{"train_examples": 61751, "grayscale": true, "crop_scale_min": 0.7, "adamw_lr_other_params": 0.0011}
Rows from block 6 of the encoder, named by matrix and row number. Rows with one number belong to one channel. Each number is 128 + 24 x the weight over its row's rms, rounded and kept within 0 to 255. All counts start at 0. Numbers have three digits each. After the name is the row's rms in percent of the matrix's.
# convs0: expand pointwise conv (encoder.blocks.6.convs.0.weight, 192x48x1x1), inputs 0-47
# convs1: depthwise 5x5 conv (encoder.blocks.6.convs.1.weight, 192x1x5x5, trained with AdamW), a 5x5 kernel
# convs2: project pointwise conv (encoder.blocks.6.convs.2.weight, 48x192x1x1, transposed), outputs 0-47
convs0.27 095:157139167182139145170150104152144133097137134125118156135134151140105117116164085113142159162144126107110139167090136152145153094122088115118131
convs1.27 083:131153083122132086114128117109169175171112110152100141138136112124155114122
convs2.27 071:114139149131121138093082147129104100129168125072157162109137139154123108146092123132094108081171103140146111119123109112088152161124111108130124
convs0.28 046:166134111161097120121132136154162106113135151127086128083104086080111115131118118118128112089150117145118098140119117144170123097130100140093174
convs1.28 097:117145102075109121147120163145131119142110078109106137083101124121119123161
convs2.28 049:167103146075133140097138141128151118146137144135136126118118146096107141069111160148134101159159149182158137143118114167140089120110099121136116
convs0.30 092:140141073143151152116132109146151158111160141099098124111150104134109163120099169125158131077147102159109139117109134110119126157143070133117110
convs1.30 111:164131129133154112103127146148100144117105118103073136153126176168100127123
convs2.30 087:147130117119157152145169112129089122143126090104123136149106157098086113113124166122115160146108073160135180146142166139138163135131115108132109
convs0.31 131:122159110131137132138211108106121143136162164131108120110108112092129118129138109168128109128123127149117110159103134160141112152139161151189144
convs1.31 093:127133119105139138114129186102130123096182127159148119093133105151162146121
convs2.31 129:145153099142150117167155135129135080115097102113094120100121128178087125158133143114165163102145110155123170146146159129126153110125092105129130
convs0.32 086:144146138106136125138116119145155138130157135145127144111140097127159121143094085129127152076147176110137161124084120137142143137195100096092143
convs1.32 116:111128080099143128150178135158149102095120138101137144157130126147089153122
convs2.32 090:137147112102123149122103111144108109171145132159118124159123104126145092139112158184070156113111139144088119110140119156097112148107089133155106
convs0.33 104:094108133156148121123130109138116119146106149149162108106168125130106097169151068156139124119166099109139152142117106096154114149127176165146120
convs1.33 101:144116112104128118124195119085119099157133104125166133175127137116150127122
convs2.33 083:129087116112128135127112143161117174115114095096104134090131070129162128101147104114153153155133173150106166099110116157144136111107111107114139
convs0.34 097:106152149129117145198161128137134135138120064091066097101157118153119113124126142131139150112127124137138144134132164155091156111133132115120121
convs1.34 087:129135099136153166100087122131140139092080119130115104128184140127130126157
convs2.34 114:148154111121094133152124114147136116154121157106159139131148134112049125156171153110159121148136135148158101149112159145107170111098113145149127
convs0.35 114:100068160156160107172130095101119118150111105079157114093098140142125148115137105111130140094118123134117116158125109149160096142138137091114131
convs1.35 083:117135104126123126141162149139134085096062153129113115079141105126132112139
convs2.35 105:087138104145167134134106075118137153074117157111135126133092150137130115107134143099126125117087110124156129157165139130132092128142149107065125
convs0.36 027:108108146123127117130153104112120092133153118156132221176130108149119111140134127093132133113134123141120114121130073131144157152108162108154143
convs1.36 093:124107122154147109150108122092093091133144115077090112159146112102127130101
convs2.36 025:178125106135124124112134102100100112107114097134151110136087093099113133107148122168122120144072124153127119111111130154142155133114170068139104
convs0.37 115:133125145169148205182155125103111102109129148130136115121101147150129155110096111133115139117149114124135137115074177149137148125123140100126109
convs1.37 094:146134105094108163077113119111182128147115112155112152159124117160117125131
convs2.37 106:133085107088102125105123141114141120135162072107088132120120061133154130152128111125135123149117125145136120146138155148137157138143094180091139
convs0.38 110:126147124116149162101129155209108129169122138125092121121114161150133128187106123124102090136107117115137158114165102118149142143131137126122097
convs1.38 111:128145114127140109142120136176152148156111116163124095178124159118087143156
convs2.38 132:127097132140075136122115125105145149116123124134120106142119136153135118107168126120120137124181147137096088178119136092154114094136120097198114
convs0.39 091:138138158132142130136152105154117178108105106097150147155156177134097139168120141127127147112147168093109157132120143177152131138114178151130112
convs1.39 091:116110130159135142154152129101133199129112082143125131115172120149109116134
convs2.39 063:096107129150142063098113153145117149139159158128113102132096109081148107100135143149115113157141169155113153151107109102140119093089120134120136
convs0.40 104:158107122145138131163161127133116132120126121102148133161083136169120133156141122183095144142114108120159123111098190133113170170126135092127128
convs1.40 096:158142116118129123111150152098143174151124154117163149083131099111150141088
convs2.40 097:079138154078145159087109134117154109141134100144127103124137136099134128091131124117145129114138152122097086119125085165164081095122114154134117
convs0.41 101:122116148150120153102146105122164184113154114122163134095144084128113134126113094118163126127163113104098084095099123154155111153154130153109115
convs1.41 099:131173177151126137116093121155083090102083126132146134143124131116128119142
convs2.41 106:141114120108103153099135101138157148131141097127134127180137125110132112114135152100168204138163142120121164095116093147146122130146111106090145
convs0.42 063:142134097147116102091112128118099122176130113166102100111135111137176127128127110144151104159124109083126122119089081132109160131137148103144179
convs1.42 082:084091134118128088143122122124102093114149155090113130150163161144131134157
convs2.42 069:118152116119136105146116145178120083114108155120166110128109120110141069133167152132124123127139146124147120202155158125089137141097129134132144
convs0.44 055:095106088105100121108098140133105134125136093191116142093091122141119132141151116098089118125147168113132165086143120139149126139178120126130145
convs1.44 103:144123120124115113119132146137117172157174119129141203150144115142147110108
convs2.44 079:114089184157151089142134096133156101102151156148142142099112119139107125117127139175128125125167127124140163137136121136145125167075159110097116
convs0.46 108:173116111159129131118121103096092111132137130111151129111138130090144134112155120115144164158129088155139087125133138152153120160140179175114178
convs1.46 102:116115158097146127094144159107137170135095111114123082139156138165139124097
convs2.46 111:119144147083117183139116105139129135128126134125137113160119104147117100142160164157122133113116173154144120144171116169152116146152088153176100
convs0.47 107:136191178141149152112130113164127169139152124143139132127124112158097102108097125109079123147158095139125130142094159138112117147102133086123116
convs1.47 101:130146112161110130126118114159137091116138171104116105095171126108097104167
convs2.47 126:118106101125101112127083132113147121157115082146112145124134136091105118167169108107106146142138132163113177160119144118161116090136089143087123
convs0.48 096:104193130137109118163127135106156112106135107163114121072139114129170140142116124146135124119135146079123142088101102147103110150155130155134167
convs1.48 092:122135144070138157133129096127123119133120114160154116127113098105110110192
convs2.48 098:114106119130134125087165149086123143154150114116157130121146123124139110137122130090120134153105160150147113131165143142140069136087092120173179
convs0.49 070:092131117124142174128106169115107119155126089136119137078102100121143121152078126071126135130133140137147149125164157119114166088127126104121152
convs1.49 124:127132107116130102078111136106059084120150136102095138122134114118117131135
convs2.49 076:121119144151165136104179129122118109139140097132117082126154154145133128158081096117105129140136142139116104167081113139108167143080137088136117
convs0.50 076:158121135170126119137101152118144154119150144131157107085135118136171068113146112128103118181158126125124090104122093126112124101075135112118122
convs1.50 093:076092136120115106112138175141082170123146145109126147134138124104142141104
convs2.50 076:125056157135091115165145097141154136121164168106143144134091127154107108120133098117125144113131147083112142162097127127096126157126124127101104
convs0.51 141:161123155140132170101081157159138156141155140121135093125132132110105114154141088158056157103138141126111098137156085122114127109135123124128130
convs1.51 099:136137134150105112136128127172128162195095157141103164142139135143116155130
convs2.51 156:147145077113137105135162098093099118123158126102125149126153125089110169142098124128154146133156122119116157092090162165108158108118120152095109
convs0.52 128:125147154143094124177116100116137106110125177134145184129134121134154102126148101155113099141095087127128099147109142167128141116108112142160173
convs1.52 093:114126141142118122163136091126119078132201136116135089128096120128135121112
convs2.52 112:132145122120126106134173079131143120193107119088094104104122131147125117122153161102150130199115125141115127107148131156150161120134103122143121
convs0.54 088:126152130145147111100131126106076133173114148107162155113103149112129108128117090104148174130158098151128119120133140137125140143096191168127099
convs1.54 094:137128119112125144106134170084130099078126172118127180139152133127144115114
convs2.54 109:149148140118138126082086157105100163135116133153140132145112144138124091111161105116114119186132131154157125174151114149150117094108112109170156
convs0.55 084:152165149126155153126151137097105163113151149172148086156092124152140108139156172168101158158128124138115120125150071133146111134112136123136133
convs1.55 092:105154149115127139158142095114069143170136111155127165122153103117115103128
convs2.55 092:095114093104117090117090089124141092133104110117152132095147110145137164167120107113082118113105133127139178149112183117124102140105114136129120
convs0.56 101:127109147174119117084145160129127130135134160093130119171123063110113128089090162129160136136135115145171121103076132119136131138126149148120125
convs1.56 119:159111164105104146159139098135128113130192170132126116120128149135103151107
convs2.56 084:114164124113162114111132142102120117086108109122144137130120113103123099122167088115137069146088123126126147153136090166133138133158174104173122
convs0.57 090:110095141128129107121145115111131096132146136117159129176142129114106079141174123150161154139099137105119151133195133120084147158140166114117139
convs1.57 098:110144173130089143109112145165119090100121167148106121146178126129133140127
convs2.57 095:085081149141079105095149104137146112161090127118113115113104133134130133120152136094106125141159084158110138173135141113119135133101147177118109
convs0.58 110:107120131149153139103173091139115142110133155126137103136147143150151145077123095142113116168126125161070082156096123139106110156130135106161138
convs1.58 089:118147119118129107176152100108082139201125147120134121112130120115153135125
convs2.58 108:144156158097112102101094186130138136117153097167102168168129104121094141136118150130094122155110133104096125091165146116132138147126122149110110
convs0.60 108:133157070146127118129086151149128116150144095125098132139128119115133157133100050098156129121143150144138134128072102148134146135147100111118144
convs1.60 114:141110137110100121163157126140142136123115162105157151150096126122075079142
convs2.60 094:104100132123123168136179157117159153097122144146110147149110151208108126117152132129131158113113081155111153123122152119117155102133116131151139
convs0.62 111:138111172140149131090114089127119131100145138095115179150108107141121120117115149155124121114084121093104120092143157128129116142079151162172104
convs1.62 119:141129142126133150112166145120121088034113132130127118113128127130110130141
convs2.62 113:095147100092130120110085133120109152160132116143153093176151099146150112126124158148121144101137132164079146140096113167129099096153102111126127
convs0.63 122:132157097120103162122140146111097083139164123080157140103156136081116099127133099137108109150123162097125131130156135141113130116096154129126068
convs1.63 087:123120132119129146114131149112109090084157142165143173182111137110139099137
convs2.63 098:167171131153123145131134138111112113108136166132127147106093143150089121165152108123130108113105118105077082109144153107165105158152136139164156
convs0.64 097:149163130111136144111087161095120122115124120110093105125127155097103120082123125109081156116103160117133151144161139113101160098165115125105085
convs1.64 095:110088103147121076167103133130073129099152136095129136134126118106109131133
convs2.64 108:100122119147133117143127150140092166164173127129065137131143157113116125172157143138126155122132115127150129131095156153158165090109097151111101
convs0.65 093:126165102167128158099132121162120161116104093112112167134112139141100117107141147120122131125120143179132141138159163171164123137145171110178121
convs1.65 110:145150145156130175103132176094097104113100151153116120132137103113098139108
convs2.65 114:163085108130101121111115136143117138168133114141131130134072117144143075135123128122066129104100151090105130107144157105157112160136107111159131
convs0.66 091:165127168176148134093113143155135100109121099127103144135133126169128108136159126124140127120145141135131116133097145126184146127175142201125132
convs1.66 092:114130143147122117180170174114137129147114103104099100117076126142135123137
convs2.66 069:113142131104136148174112130129158121069162142137132136076160125100130149117119098134120095109144162126160139153110133132145116173151087096111154
convs0.67 131:119144089113123112120146129148140091123101176131092123109119134163125126146121154092175113133111134152137104112149158107200128133140169116112161
convs1.67 113:152124113148112118120121091181109103090097137118129147074160132121128108142
convs2.67 135:090099126107108118123108126157123107128090149131118106143119115128117130120138142071171146120097163165089110142169133128159079153156132110129165
convs0.68 062:114137153096115139145101163135078128106108157145125163120130121157156123122097116146136099191117161084148150084159111139110133115119138105129098
convs1.68 110:130118100118128128131198157143121152162177108119105147145138108144130125098
convs2.68 073:120089139139172114151143073118154085133154133175136139110097144122097117106122138145111099107155129124115152146147114174150110168136143124085124
convs0.69 110:096112159172142113144164086117114140143134148090128126112112135090109097072116115129120116119125095156119147134104101085170094129094136114116129
convs1.69 103:140115169110136139097169153087152120144171125097153104148125103151120135147
convs2.69 098:129122085110111142143101120094099096115092109135149153114151106097128175166135127136148167100147124087150155125141105127136162111101073135118129
convs0.70 103:142115131129146146059082126127136132139143131110115140148104082081082082135136100130133144114146110130125143139120162078126101154096130116104117
convs1.70 102:125138128115125117137185096155130083163114136136111128094128126117171159158
convs2.70 104:134162160154101144172101100153137093122122178117105150132133159143115120148090115115121119098125165115115125126091132151163134146185103117145151
convs0.71 120:146150125157093135120127125105102112142172118145135108134102145075124117095160170094136148178162121153140112128140130175114113153106169143134139
convs1.71 091:134112137116140128132114120121126133053127137135141191144107133117168113154
convs2.71 117:138139141098161120127115137070110106159155137113132137190136111100137130128137154123124126106155115091094163141130084162082125134108124091132152
convs0.73 115:084141144145123076141134086123128148152114162131142062138113120113168090120164131157156106118118145151145142143121140136079129121134147109156108
convs1.73 100:125134111134132137139147064129127130197080105141140117096137118138124139126
convs2.73 130:111158142109111116085097113172125130096099114129112211163114139123092136101130152089113106102106132129098121107140122095128115143145124145135119
convs0.74 095:122127114141169122125169135126139119134098106125124120130126148183130082130132183139126122170092129162138112116132172153143138059138141152124124
convs1.74 086:154152128151114140100097120143074182107101113158157098121119117128135124134
convs2.74 080:113117126135100154159155125135157141138086108115083111113126142121099139110129186098120153148097120113134151113146141165120171098177145097127098
convs0.76 097:110102131154178138137137139114128110135101113185131110154135118092145115143146118146129163119092152124187120156091180132131153153117090133124133
convs1.76 102:134156133136176120133111121056133145121118150148103118106153159157145120111
convs2.76 073:196148114114136145134131130151118120116153103180157135137125095158129129150113104105123092109156201112126118147136112118146139119113096123166145
convs0.77 130:114147134106138143137166124123148140179165095131170158062121134123166086101097122129151099108126134121134135106106130150135178135130126136152110
convs1.77 079:124132138140136121106140099139102113189137117100091154101114131109079097129
convs2.77 116:116157086176134125122102160112135132099117125129138136222154093145120111146155117084142137089149133121134149139119123120109128147109125104120134
convs0.78 137:094138137143129145102118079139088128136117135119152101144174124140118078096160112149145126102149140160087139147102122104090106131157169103146135
convs1.78 075:122135111128122132118142124137122117218105117137098176121127133136093128126
convs2.78 148:089136098103110083124126152187141114142109116112109155135097132109115151139111123085143112119081143152113123102163117100176115143150103115155134
convs0.79 095:133109063124114095138117114150123137139138101119119124126130103115148152117117121086158142096145131151087109140111117115125134126106062133115057
convs1.79 103:124135112128141120138121110137135147123125143099104143113101165163100118209
convs2.79 090:151106161108139136167150178109101104164141100115136148113126153107105111139155145135125131149117080124115158126142140139057173108116123129150129
convs0.80 065:159135124142131106136141158131082142140138068139137163125105099149131121101113158143113064156108152142094123165175132115134108145113128129135161
convs1.80 094:131125141162141118138142147140096156164116126147161111165103113177122173146
convs2.80 080:134124156147154164096136138116163148096138142162150148090127109116129087095148135172132178084111096107124114150141165125126121136117117090136155
convs0.81 107:133151130140159141141111131077136120143115107146127153124119123113157067143146168128144126133103093098154106160197136142096131159112119149153136
convs1.81 090:120171185137117151119095131138157122114092116119112118123130114136183152149
convs2.81 098:088102107106127148137138139127131158110135127102147183066124122148105167111122103129101122091135086145150120095141142103130094133113133159125083
convs0.82 090:144137140141134102127131134116144145129125153099064132113134100102142100137139130139170122118109147156118131105161150114106159144140179160154199
convs1.82 092:126111104116122128086128127111118153144185064129095154137103119143129118135
convs2.82 098:173144153134128149107130152122129106168147126137120131175132151149077103148117119135172106106127111066104130150143136120069158143127129104129122
convs0.83 103:108079131135125135132071111125140141101153137116126141149169135101116105121144121105116106138102137139146126145186099067141095141150169141101140
convs1.83 090:130108149129126153164139131107137193142112091116147144114107150101175131120
convs2.83 083:120159117115094162168095124111103138109136084136125194107140106104126127132100112122177157120133135130135144114145127158157143123132093179105125
convs0.84 126:135164150164124127113083144104120114137146142130107183180142120134132091133135132108136157102170111144126130126114117090129097179164165141127120
convs1.84 087:116135137124128142116109131131126156167110125114175187108110128080085121137
convs2.84 108:123123170069127156103133096157141110137123123160124121158111100093153135115149134088162161136112144089086114127175110149124141116137133131164114
convs0.85 063:126097120182153106128148148122148072129135170141136116108103127121149121152119101123194115152160100122107075113124128129109152145122134157105127
convs1.85 109:124105123130161127122117167148140120128156141114159146164102104102190154111
convs2.85 058:104123184117127120126098111138130184111115102151089144140117093103133124117129133097079132124134149094155154101118150135154113175108130111097158
convs0.86 078:124133176142143090139106126098130125195121148116125087110149137091107087164118097128127165117165133149141154138144113106131148114143115100142094
convs1.86 108:135122125137079129095145160124149123154087083150133138119076112141104119117
convs2.86 078:139158122148106110121132140102141123124149094139083130125165106124170117151112105090152144166144118165139110144122116115140133118083155127148053
convs0.87 049:155151137104115081107116115146134112159146089168143127099146131071117101093110124177113133146144127138111142113116120113109170110161170142108119
convs1.87 106:171143133103137099132152135171153080135115134125106095135157105114124143168
convs2.87 059:132180158129157089143081128118113153180102111140095125103129150114099146167100156135114101124137133128114132096177132138160120135113127107161136
convs0.88 057:101090139154150131161128106133140127119110099127111148137174132155130144140120125160140150164153133136151103152088166161148153130132178109163077
convs1.88 088:153110155131113079124114088121143131123130105142133127151071164105135094148
convs2.88 069:117097090117127147133126120136092152146125120097165138126094123138144138149105123069088132127072168136151144109107140138082141151129124097093148
convs0.90 062:121110120148140107140160099103111039108131146143137137135156084109134138126108111123138164097134142136126162168105115158127113117114171136112154
convs1.90 102:096173164094138083113117127152146126076158119136141134128107138101131116110
convs2.90 066:158125108129116155107109148099076057124092149125118132128111122112147117115116126123127156092110139105090135112120107118137096168111167090112156
convs0.91 117:126092131152120154101099152102106130131113145132160159125141130076143081133139135149100120152111081095149132157186157134143125112131153162108131
convs1.91 106:140108088109162119106114117140121173189127159120117132105153123104102114143
convs2.91 120:119168117088164142128118105124165104136153111128124142121154132105152124133106098127134118096196145141120123111094099130104158155085085101147113
convs0.93 092:146159114148111127151129110124154173126122129098139109133117133141080098104161151123110105162127101115161167108122131123132082135151167141158070
convs1.93 088:117111115142135139138097131122108097182195139126130147114096106139129091132
convs2.93 082:104129128093169141150100142124151102122166090145119113135156084111193151140135139137103146142136139129107164113159138149148140129144095106112175
convs0.94 106:153143122151118160147143114103163122150135094160124120142169092178133118094107145141099117147169120099115167152112122138100155123130176090129130
convs1.94 099:110151136137120135134100103163124134117164106106092190158128144119163119148
convs2.94 107:158141115127111121120100131153043118129126139135143186142096138134106124123067110137119144117121161093157130156110132142120141129110109089122116
convs0.95 045:143104100141088086122102148162132131155163103113101105123132096098165147129129119144156132157147139150117145072071105152124132127131111111102109
convs1.95 101:114149165137148152145162105111153139148143091172147153148136106107171128114
convs2.95 060:108148156132162120088140082106104176115108142147146124096148116120109104176091112144129162094145125151152128125146122099173103144118150103145135
convs0.97 121:123131136155126129143130124149134113139167149125129088128161092116118152096163133123163107125158158108178133096127105154132084153123119140055133
convs1.97 090:146105119117127097090182133103124135114094119115127177149148131091135122097
convs2.97 122:110105113127150185122132115127095133116101113141135178133129098138096095153176168156116151136106121151136134113116118149099130101116166127088087
convs0.98 089:092118131153111158130143122153122105108156091116148108161090119184153123117112157139151126181145124132118155125156157123110137159135149141168084
convs1.98 107:141107143125124173125130101145118171202141111104143138131139127136155113105
convs2.98 080:111082105110133100143130130085135154097075160101142136116133130101113169120120118128096139108118156153197156110107121110124099110120126110139146
convs0.99 128:107137122135120170134132119170136193117132114138118160098113186180141104083127117090126144140126130155164140103135148133117135096128151119152132
convs1.99 109:097159100135123140083126179113109130193133135134128142116149138137111155123
convs2.99 131:131126145110159142163174142103147119129183087110084129130127096114085163141109126135133150145131093110144128125093110157103155082118118132114110
convs0.100 064:145144135153166094153160159109130107150136107109138158123130154160123121131094102113167135128134179139102150118154089190133150123097102114111129
convs1.100 100:132177151149140154114128125139117102131153136153138207133106130100121115130
convs2.100 072:141121157129135118107146118126109164154152148159152163112113106166118150145184115133119151138117127119141140171118153086175143152144177146116163
convs0.101 148:139123154155131153107172094143100165144118156108150055129154136175123093086132116113126105128151108135120119143096121124107120116130153091136116
convs1.101 093:107127147121109125176124161131107178190139131129156134143141123106158123111
convs2.101 158:183104138146142161115168126111134114132148133121127067170108147171130119143161137162091126130145117127103116115089116163121114102098124106102108
convs0.102 095:110088083081124144112097170146131121162130069139147159107154129113167139144105105121137143138133164099121156130153136101133148146109139096110134
convs1.102 100:143159127114121149115151120098110144167155138143127186105088132138114088110
convs2.102 125:122151154153120098139123164133088139101061151113113081150134147117118120141129146117137150102110129125080133080152149122130117090085152132131133
convs0.103 093:103150144144132099126125100169086154110125103139137087108139112115116117122156104162163144144133146184105115158173073141146119133148146142131144
convs1.103 094:144119144128148103134150085160141125111142104119092096083153123093095111151
convs2.103 101:137143133151121114126164091102149117129136144134145113104159134161114155148172125163145078142135079142144126168093170130131163166134117155154123
convs0.104 051:122126168119084083156132159129151116096104125145150158148101156103154178178105145126152139139097114135149137127130095142106143154107130097149140
convs1.104 097:170131126128136104172161144130147156122173157131105144168135118113149127166
convs2.104 063:138154150143131119108184144123144141126148152127146143103160122122088118146156153152098131104150107161159159136131142172143126140116191111097162
convs0.105 033:153094147142115135122124165135091146127106081117125153150130154110101141134142108124151098164166160111133156077125112103087088157126155137113152
convs1.105 086:126173123141121157156180122125131177161151124118133133121123162162160138127
convs2.105 056:103154152108167128094178124108123170107095154133145115112124115082111086151083112160138144126132120116128127162147153130163097116137151103146141
convs0.106 107:096137117111149113129116122182171164128127116108164151113144088143165137152095097170138098126124155098107121103107135122143141123136101145136075
convs1.106 090:134147136140126173170158129143095097105137122107118097117099111120119072114
convs2.106 105:147075140146132099128128121130160120123132102162101133131121099114079127136109066135119116116134128085148086148103141112106136137089131183125106
convs0.108 103:140154134122125170095116125100114122117163124108154134129154120110120123134157169127103102154179101145128112134079132162097135095119163131109071
convs1.108 074:086101102163124131164115127121140125123110142159086168125124100125180130124
convs2.108 089:134135116136121113084134131123103078138164114151114140163147101146159135111131093169135145171119127090100189145106167137130136124132112142096109
convs0.109 145:171105134185153138123123147139106129122151113128119123147157129102136124129143165110118152142144136188131162188132143098144147123171151146102155
convs1.109 111:124108098091120117132118124109149119147148136140127078105130125145186169163
convs2.109 139:157134191097134170138114129121123124159117134150121096155099155156146128153142191127123146143129150152081143132149122146145146108147092116142158
convs0.110 089:111126142071099171099110143124130174154146138110119174087144137146127101138124153100115121166105162111158121082134138101106108110138138115117118
convs1.110 099:119106155127127112141139107131134207116149107149132155175104112127111134112
convs2.110 085:104146152110112101129105079094097110108149115126103167125123092111164109131135127133120146155116148120104149148152135142146086084136115186102154
convs0.111 099:118151096120143134120116185130113127166121112094123138098160151125159138159100100075135129124120175107120188118159096123108130151116141131110133
convs1.111 099:123130145122127133116082141158126113117165139145131137077072139144156099103
convs2.111 116:145140169147152099114166128181156149086107109151108117107125152128121101137165131116153147171127112131122101179136113141171129089144118124122146
convs0.112 058:143123088146101151141111126100113144147136107116087149082086129109100203162108132148116113120122132100124128100107142116127128123138086135161157
convs1.112 081:129130102123129156140146109133111103102146148109157051133156125140132159101
convs2.112 058:155144100108105137120109114105117112149112139127170149087116157120121105185098117130139096093157118132151152142068133155121131148100098165122116
convs0.113 147:135128121110097123094189138109124131138138166110140144129143134132110100124157159134114139171089125079147137090165144159107092163104129116157121
convs1.113 093:133146177161114134129120129145141100107125127117108070069113132112118107116
convs2.113 122:149072132135090127116144128109095134175105157109112113108086138168118138137126147145081162155115102152114113142146165150107135101125126151110162
convs0.114 076:101140146101085127113096124121136129185139119108147134168153106099120135148133151154138137152150151122117181131093105127107117146098192139136149
convs1.114 092:141144135115125155110137122108138120135211088124139131133114149131168097126
convs2.114 081:144159106159127140101132111106081146135123128139118125085141120110144102144084100075089132074128144145118127126146090157160154106127126098140147
convs0.116 081:157164112076149098135105123089139099116092110112147121152111115139156144095122107150118154092156127127087140150117161084155139125161124120145103
convs1.116 113:095097104132133123124126097121125133128134136125151075097138079116070127146
convs2.116 136:096104139150148163116120120171099152181166165165127153109145159136121108165146104110138114128089091128138158116151124164124136131123154124098136
convs0.117 127:153147142163095115154113109125137132128168105075137159168142158126128102085151147102140143162151105104148182135156103122120143152129144126149111
convs1.117 088:150117141136136120144151131101125153133111177120142088196149125126119151095
convs2.117 108:137117070123123150116095103121100101111112114177155159112087114138162149130093107124133117110124154094089115117144131129182122160127114120097144
convs0.118 145:156124157163108126153156166110118139135172125126131145111089154107094119094154136108142113143135105126126146100140169145160127138133203147130153
convs1.118 102:123132133123130107151148132116165124095123167106137188182094135122135110125
convs2.118 149:112136136094155113172075159124129110126144151159158140124168143111143152106143137155142097108129156134115135116116078118119106108143086070136145
convs0.119 108:109113156095171181106171153140151104171126127126106093096114096153132108144119126109099120088138149126114121107140171142097151113159118129116139
convs1.119 087:111146133109119160066166143106109140169112156149153106104117121118127137105
convs2.119 090:113140140123137108145114123164077100150121113097137139178121109113089147139159138115153169154131162128108166116169135116145131114140116116107189
convs0.120 109:127097190137164099120109075128167135162139125124120114136127088141107104123140141123149140123120141125117059136108143107182135104127142151132136
convs1.120 119:134095096083136112142178190116148135131142139141113102118128133118134096130
convs2.120 103:131121151122132143135149100090096165105068179136106155100130148147119151110115114168135132166102138125150169105151152168135109121115121123155110
convs0.121 098:126156133156132149138138127123077148136139112083168131141091127101069133126133125126145140146139101177127123143134080105150126143094185118120115
convs1.121 109:110129113153106118134162177102114151134131158108184152097127133111134155105
convs2.121 103:125122093130147137136098122106124108122096151127115144160132145098141131092087139079122131108117157194127124096140107154155083128114115116137180
convs0.122 127:137126134140171127100153109174134122098121135126152115113150152136106095083125119068144140116120133173140131136194090117156125127131151101126110
convs1.122 093:128090151093144123156130173113107115116169070110133145140116142113156132130
convs2.122 109:153088129141165128110163144096153160126130097133148102129158154175130086085132119164117107152128084171138103123106104116091140121127127125119116
convs0.123 122:107157120120154137158156112090122127101119093106107108089127148097129180110148109102174113147133132144108139092091147180131115146114136144113156
convs1.123 088:110139128148107144156129130124111120075126171153143166096115129123144186126
convs2.123 098:120145088124142130161174152102128123136118132094139140098110102122103081146134132141136136112093084118107150142119184142109140070123134141097098
convs0.125 118:113124122101082149132089142117105139128130116076159178105135110106113103167150096081106161101133137132156174120135109097126120113129135113135110
convs1.125 114:124121119136136145093094123121130103036151137135131091129126132112135132129
convs2.125 132:129117159130153132129120129122128181138085115157141085152150179112111105123145118131063097100135126119084128095133095111114145141134139099106113
convs0.126 090:168146114113137110110096119138086144143111163129145142159150127093173108135096137124110119144122111100132162117103109057108099132120173127146119
convs1.126 118:109157145121152107192099126115154116092103095124155128132121121155138131162
convs2.126 097:059107132117116127139160119186063156133101130102124106110123131116136128099137126134102145144111125118140131132131134077127090122105166097115122
convs0.127 087:111131174185106127126152108146130156120137139113115096096098112151137107078125147122087081147136101155129103146156116152149136110100142092140118
convs1.127 092:122138084168111118132099154168164074146094146151131113140137143130119129122
convs2.127 101:157110090126079131096111144147130131106133145120070120121137113112122102123120149133094149141098149148139080175119111155131119106156119101179104
convs0.128 068:131101096100133144127172092135134130132160149080125078134111113154117124148127137114141137132121122153115110083119112126082137101097110095090178
convs1.128 098:139095093149119119141105097104185144122132087119116127110108159142090115136
convs2.128 053:142156145105123138180118118162127109082156127177115165126153137156132155141143107145123115125115127130125137143179154110100177115134140129165171
convs0.129 096:107181150129119108103166193137141122110136140124133172120116132161114099132129115172110140155147116134135134146156169133088155093122153138142101
convs1.129 101:103144129143112156116104142112135126104147091191107102138153099133130161098
convs2.129 089:121152155156124134145142165079142121105144111127116159135111119146109126113137133150088124148120083093122137136121169163096145086063135132156111
convs0.130 092:128133085131161123151159094129138149145136132141124094097125138108153127114097168130152162128114157061116121100116150106112124088166151162141110
convs1.130 115:113149126147137110148118099095092051139131116139122129137157134133131104092
convs2.130 074:092153126139142103107150133153134149126143110090124145095146123150123106111084114152108066133164134133120104091120094125168141093117121112098172
convs0.131 102:129110162155134155165127142129133132156194101156123137127138118129102149082088097131098126138121112140098127138126112095132098087149164126172113
convs1.131 098:121132126144128094156109104141131086120092134115118118195113087153121120112
convs2.131 089:096105157170150107091141122129114119123122127154150128157118106167095109099133099111112107119109131127082123176161106141146102101144136096178129
convs0.132 120:128108124123137138116116151134121136156108104127130105133096117125174120107167143110161153169134152110114156097167125106084168118113196128095134
convs1.132 097:122118115123116137146127119138147164186143100097133125181173154115110148121
convs2.132 102:112138145112126165164109138105120132121148138135138090132150167097071157103138118107135131107137177144155120094098098160131079113147127109097143
convs0.133 131:145157146116151135082103139109140141131142106106126159139168125120148113086110101126106140147149090125114191118096127144086095132135138152089097
convs1.133 087:137124115101118153181147133120167121146092118171096165129097142155127120130
convs2.133 113:139093140160118158117141136118139149138086181121154071144102168125120099106149146131097117108114119116149093129126146144111123159125152095168096
convs0.134 106:134147110146133129116171108095136122136113113082113128093131165133173154177111120122124158177163097159156132135101112144153180130120128120128122
convs1.134 077:124093131145120122162132120116078151164129140100164190108118131110113134130
convs2.134 103:087110156129171079131119117128121136174125167115125109151103128100105140110127152139161117124104121162111125125140116100149081134150153078169121
convs0.136 102:113165130124102130118102130142120108168133099179116141172153123126190139127105110139168129120153170119115115167127128101100146151132130178113125
convs1.136 092:114126158119124133099077172139128098163169122120120134154120128105088100133
convs2.136 107:161134155143087129103111109138169109131146129108100143111121195126127072117152146101126144113096122151145122114109137144142123075121153149142164